Rows from block 8, named by matrix and row number. Each number is 128 + 24 x the weight over its row's rms, rounded and kept within 0 to 255. All counts start at 0. Numbers have three digits each. After the name is the row's rms in percent of the matrix's.
# conv: 3x3 conv (model.blocks.8.conv.weight, 288x288x3x3), inputs 24-35, a 3x3 kernel for each
conv.131 107:134137123127138089133122132110143099149126150183126173113136140121127109123110148107101112134129122145131181132162186148119107147159137144163127107108121105115146108118114121119085137079152158076141118119107109130139120133151143145107145131113149161119138138103126109103105079132151132162118125141106145107150114100140148155
conv.132 096:133190109116118142156124099119157080127141161124082075114121116104132101132129153120117122169140161151113120104129141126124142112163111080128164146084121075120126142132126133130131099131128080135097124132118122149133114148133139161122129158136113120119139103150124123139133138100142140127124110140137112074104075111093096113
conv.133 104:131120145126064131139122116098110089097160102084095139126126177158119131129113070102099147117125069112092121108112137134114130073145111143081126078136119132086116120109112121152136126129134117113132099105114120099131102124108114180108118136165111097180140132135143155096107120078152110124147099105123140157128131113105132128
conv.134 097:052156165140126072101086119137097092108138143137109092138145167164151149099115101127104134120129134112153117128110119106127056120126097095144114106187168108121121145162150162103129158129110114096110112103128121130106143156133156080072134136099118140109125126121120118089130127085143153158138187171159135101140101136123079098
conv.135 094:128089167122117118089127109146163172144083163102114147092133145057105093147143104136138136122138108126164100177135121143111097113114119152160090144150112168141154136135143101110156119135140125160132115178127134147131157115119166131103155146104099092111113119088137130106126120134110136120111120149180129150140131140110121112
conv.136 100:155160156148127113136141164143108166103176128139135172127093159136131121161136182052093089165102158225114148153122128116101064104145117073130146119204123135128163128124079131163173156132126144108133123117127101114127138109093111130119102122095104134136094131130158099117123154100104109126105159143119093106152128141129159133
conv.137 100:095089113101110121116115154113078148088145136142168089153162128107074113148148176089106140128107079120119138144138167197192172136115164090151124143135127146115125124182109169170170173127136137122153120096120151113140166132098127163106129096118149128137152145131135158148108113132113140106091129066118109131101076138140168168
conv.138 099:124123160122131109141057126121121128111141076072158167143134113142107154147159155114104105071110124145126075175137119121142157118113119145134156119124094106164128082101116120129160106138079111132129152094104098119131148136099129174095148120186136106115123148154111097120088095093146146155168167150165181168103132131101112110
conv.139 097:197134165190122142113139095087128062144124136142134121111126120130139169160136123093111150103090140112093127117117122115157133180161169156164156156158160131147129119124144141127097130107111111112114124090109116108139126101135128155136125116141121134150128141127124113135124099124102131081147090112123092125129165108135129114
conv.140 098:108122100134142108133128155136150139118150110147136164130121113137067149114107157121163133093122147183103165147144109112177139133172159137177178138165168134159159128104135094122142154144182190140149133187150167160183145126120120154136133112130110130118115087121141190158156111144151136133132093146151123091100103134102145093
conv.141 107:153135108085128155109161125128079127123155142099143153126130127131097158149225092131117111101158117113138133082146109137128187126104111116108107080083117089150100092113108130094069114120156136082080118048097121069130181121104117141115150130125148129148105121115144141091124093114133107131141088112080149113120114123160110148
conv.142 099:141090158105125121154141139129160179122116085102126127163164130135101141090109127140140152135153094102143130129146132195122116154196171074139128161121157148170129140167134140104096118106129090148100113120077150158146128139150127136131131118151118090095094171155158122121148100183135150208124145165136098108149156096133097145
conv.143 091:108120129138141146142105127138114128147136084106149137112098102146109079125104124118153111096110123139129173113133160124132152130144135120088101136151141136171167157134117109114137133138103113106086146105099155166109151124123123140182128144132134142135109133091119161133185137112133101111077108117066142124130149138127116119
conv.144 107:109133079130164119113155107099137134122127145190120112131155114077128132108065114085143100126091160127089130107116123086114125164152106140084140104149138105128116096147097137087126100132111098151155108139154100115177137116133171120139136101096127079153152133138107128141163081148167125055150136116128119111103077107127117118
conv.145 101:157130141137131184138158149116150085122148145158101132091133151126129127114133100134123107137110158126140164152101125105120127108105128144158124144140194139104160120138116136151116151149108132125123115101133135142110126131130144148107113137115136101155153113117133120139130136131167159166161112129109156144125122143151097120
conv.146 101:126129157148149109142086137101134105105117147085100094151116136156128134117121191095127148115070129132153134137103092144104096153099103139124138116118161132184155136122079116137127121163164131129141150119159153135163133129111138127108134132140121134130103143114153105108126121099170128136148088112147164128113117131116157104
conv.147 105:130145153137144087119113187132141133141132115119130118152128112102109151116106103166100143142135114094121094119130155149123166141090128170083124124141112112120125118154124122109098086103126164179183127098134151153096135132143131112126136127131115177138132130164159053142163163133151098127126096112101127090126132161129129126
conv.148 104:142139140110125126121110132200150118146135120057092101127104154109135119152106086128127123172117119127148146131116147127115148186141139137123172163168141131166151137126149096133123102113162122073104146168127168148165157125124131147146121113090142102090108106132116093093150107141123141145117135106167176147145152166099157129
conv.149 096:162172127123130125119142127145126133134136070090094145126102160098106124158085141134160108121132155179121093112106129115146133154148142095141097158131152141139139142110153119149167083096176134202206133177168144145154138131060149118093150131131141128138096113108132138099142139114123143107112165086107108109124153155129079113
conv.150 100:196149130119116147141173113090120140126116149112137104140162164094107123104153086118129092087138120116098126126140123113105114178125104104139123080147108110142147086140110121128102104099116111098170132116113114136126109156095094140154110122147113125108113182114170166110135168105129138169155127108151122117148153129143129171
conv.151 094:134135131138142086141118156124166159091125110128136156110176143154102124131179119118122092087153154152133101154098114132116107136152129152072130119092120110191123117161109120104098113117119116142136105149124122131135143180107185165146157164112098120104142132137167122099125190128104112118123108086153129175107133169114121121
conv.152 099:152134118123158147110132088134126139112142149124133135117131112127123142120116111121134112176137107146122151108113069132124131135124140150144136075063123094145109093071083131134111147115090142142110126140111163134120138116156108126141111097085119123072103151165097095096149090088160113096114099120161153110101140064092101109
conv.153 099:160118134147153130136184153159142150113171129136132115130108170149104123113126131144089131149136165096131119142137092104122125098143122143170134212174176157127166118125089098116139140111133109108142090120108094102121144127130111128135086093111147127125118139114117148122127163130143172156157125126130185129184133156154160100
conv.154 099:163115175088150141156103131125141112134126147104120146149161113137115109097086134141100108139169117123104147123130162119107137117094101162175114123122116122153122109161141108103140130115126139145106152136129134104149112141129158172113179139129133114160140137128136121130109112116135133138101120071129120137085128101124105124
conv.155 098:099154146142188112170094147133162199128100123125075118153110111130101133165122114095171096176117097150145133135119126117104111128123120113172104113151099143127105146109123119100103138121134098081122142122117125115137118081120136098113130053086101139121105125102138135145139137128112122134153131129157166154161136110128164095
conv.156 105:136117107177117124121138112079108143166133134132121125132173126103139114109118134151147201146137158120130083146140157130190126139134087115130183133114110105114105144091082139157130157173118138137173132101164112156146147122122109121135116141146133113127136100107138167119179155118149172106132119141145144145084114119100120106
conv.157 096:112135080144148144136119135103110127102117128110088123096144123109071137140120151146158114135152159147113161140142120107120093112147150121102108120110132102083144134082103111100104143108108135119087085109139151099149153118110134120105125104108128125125089131144142143145168091110142118105145114127120139112133123110126163104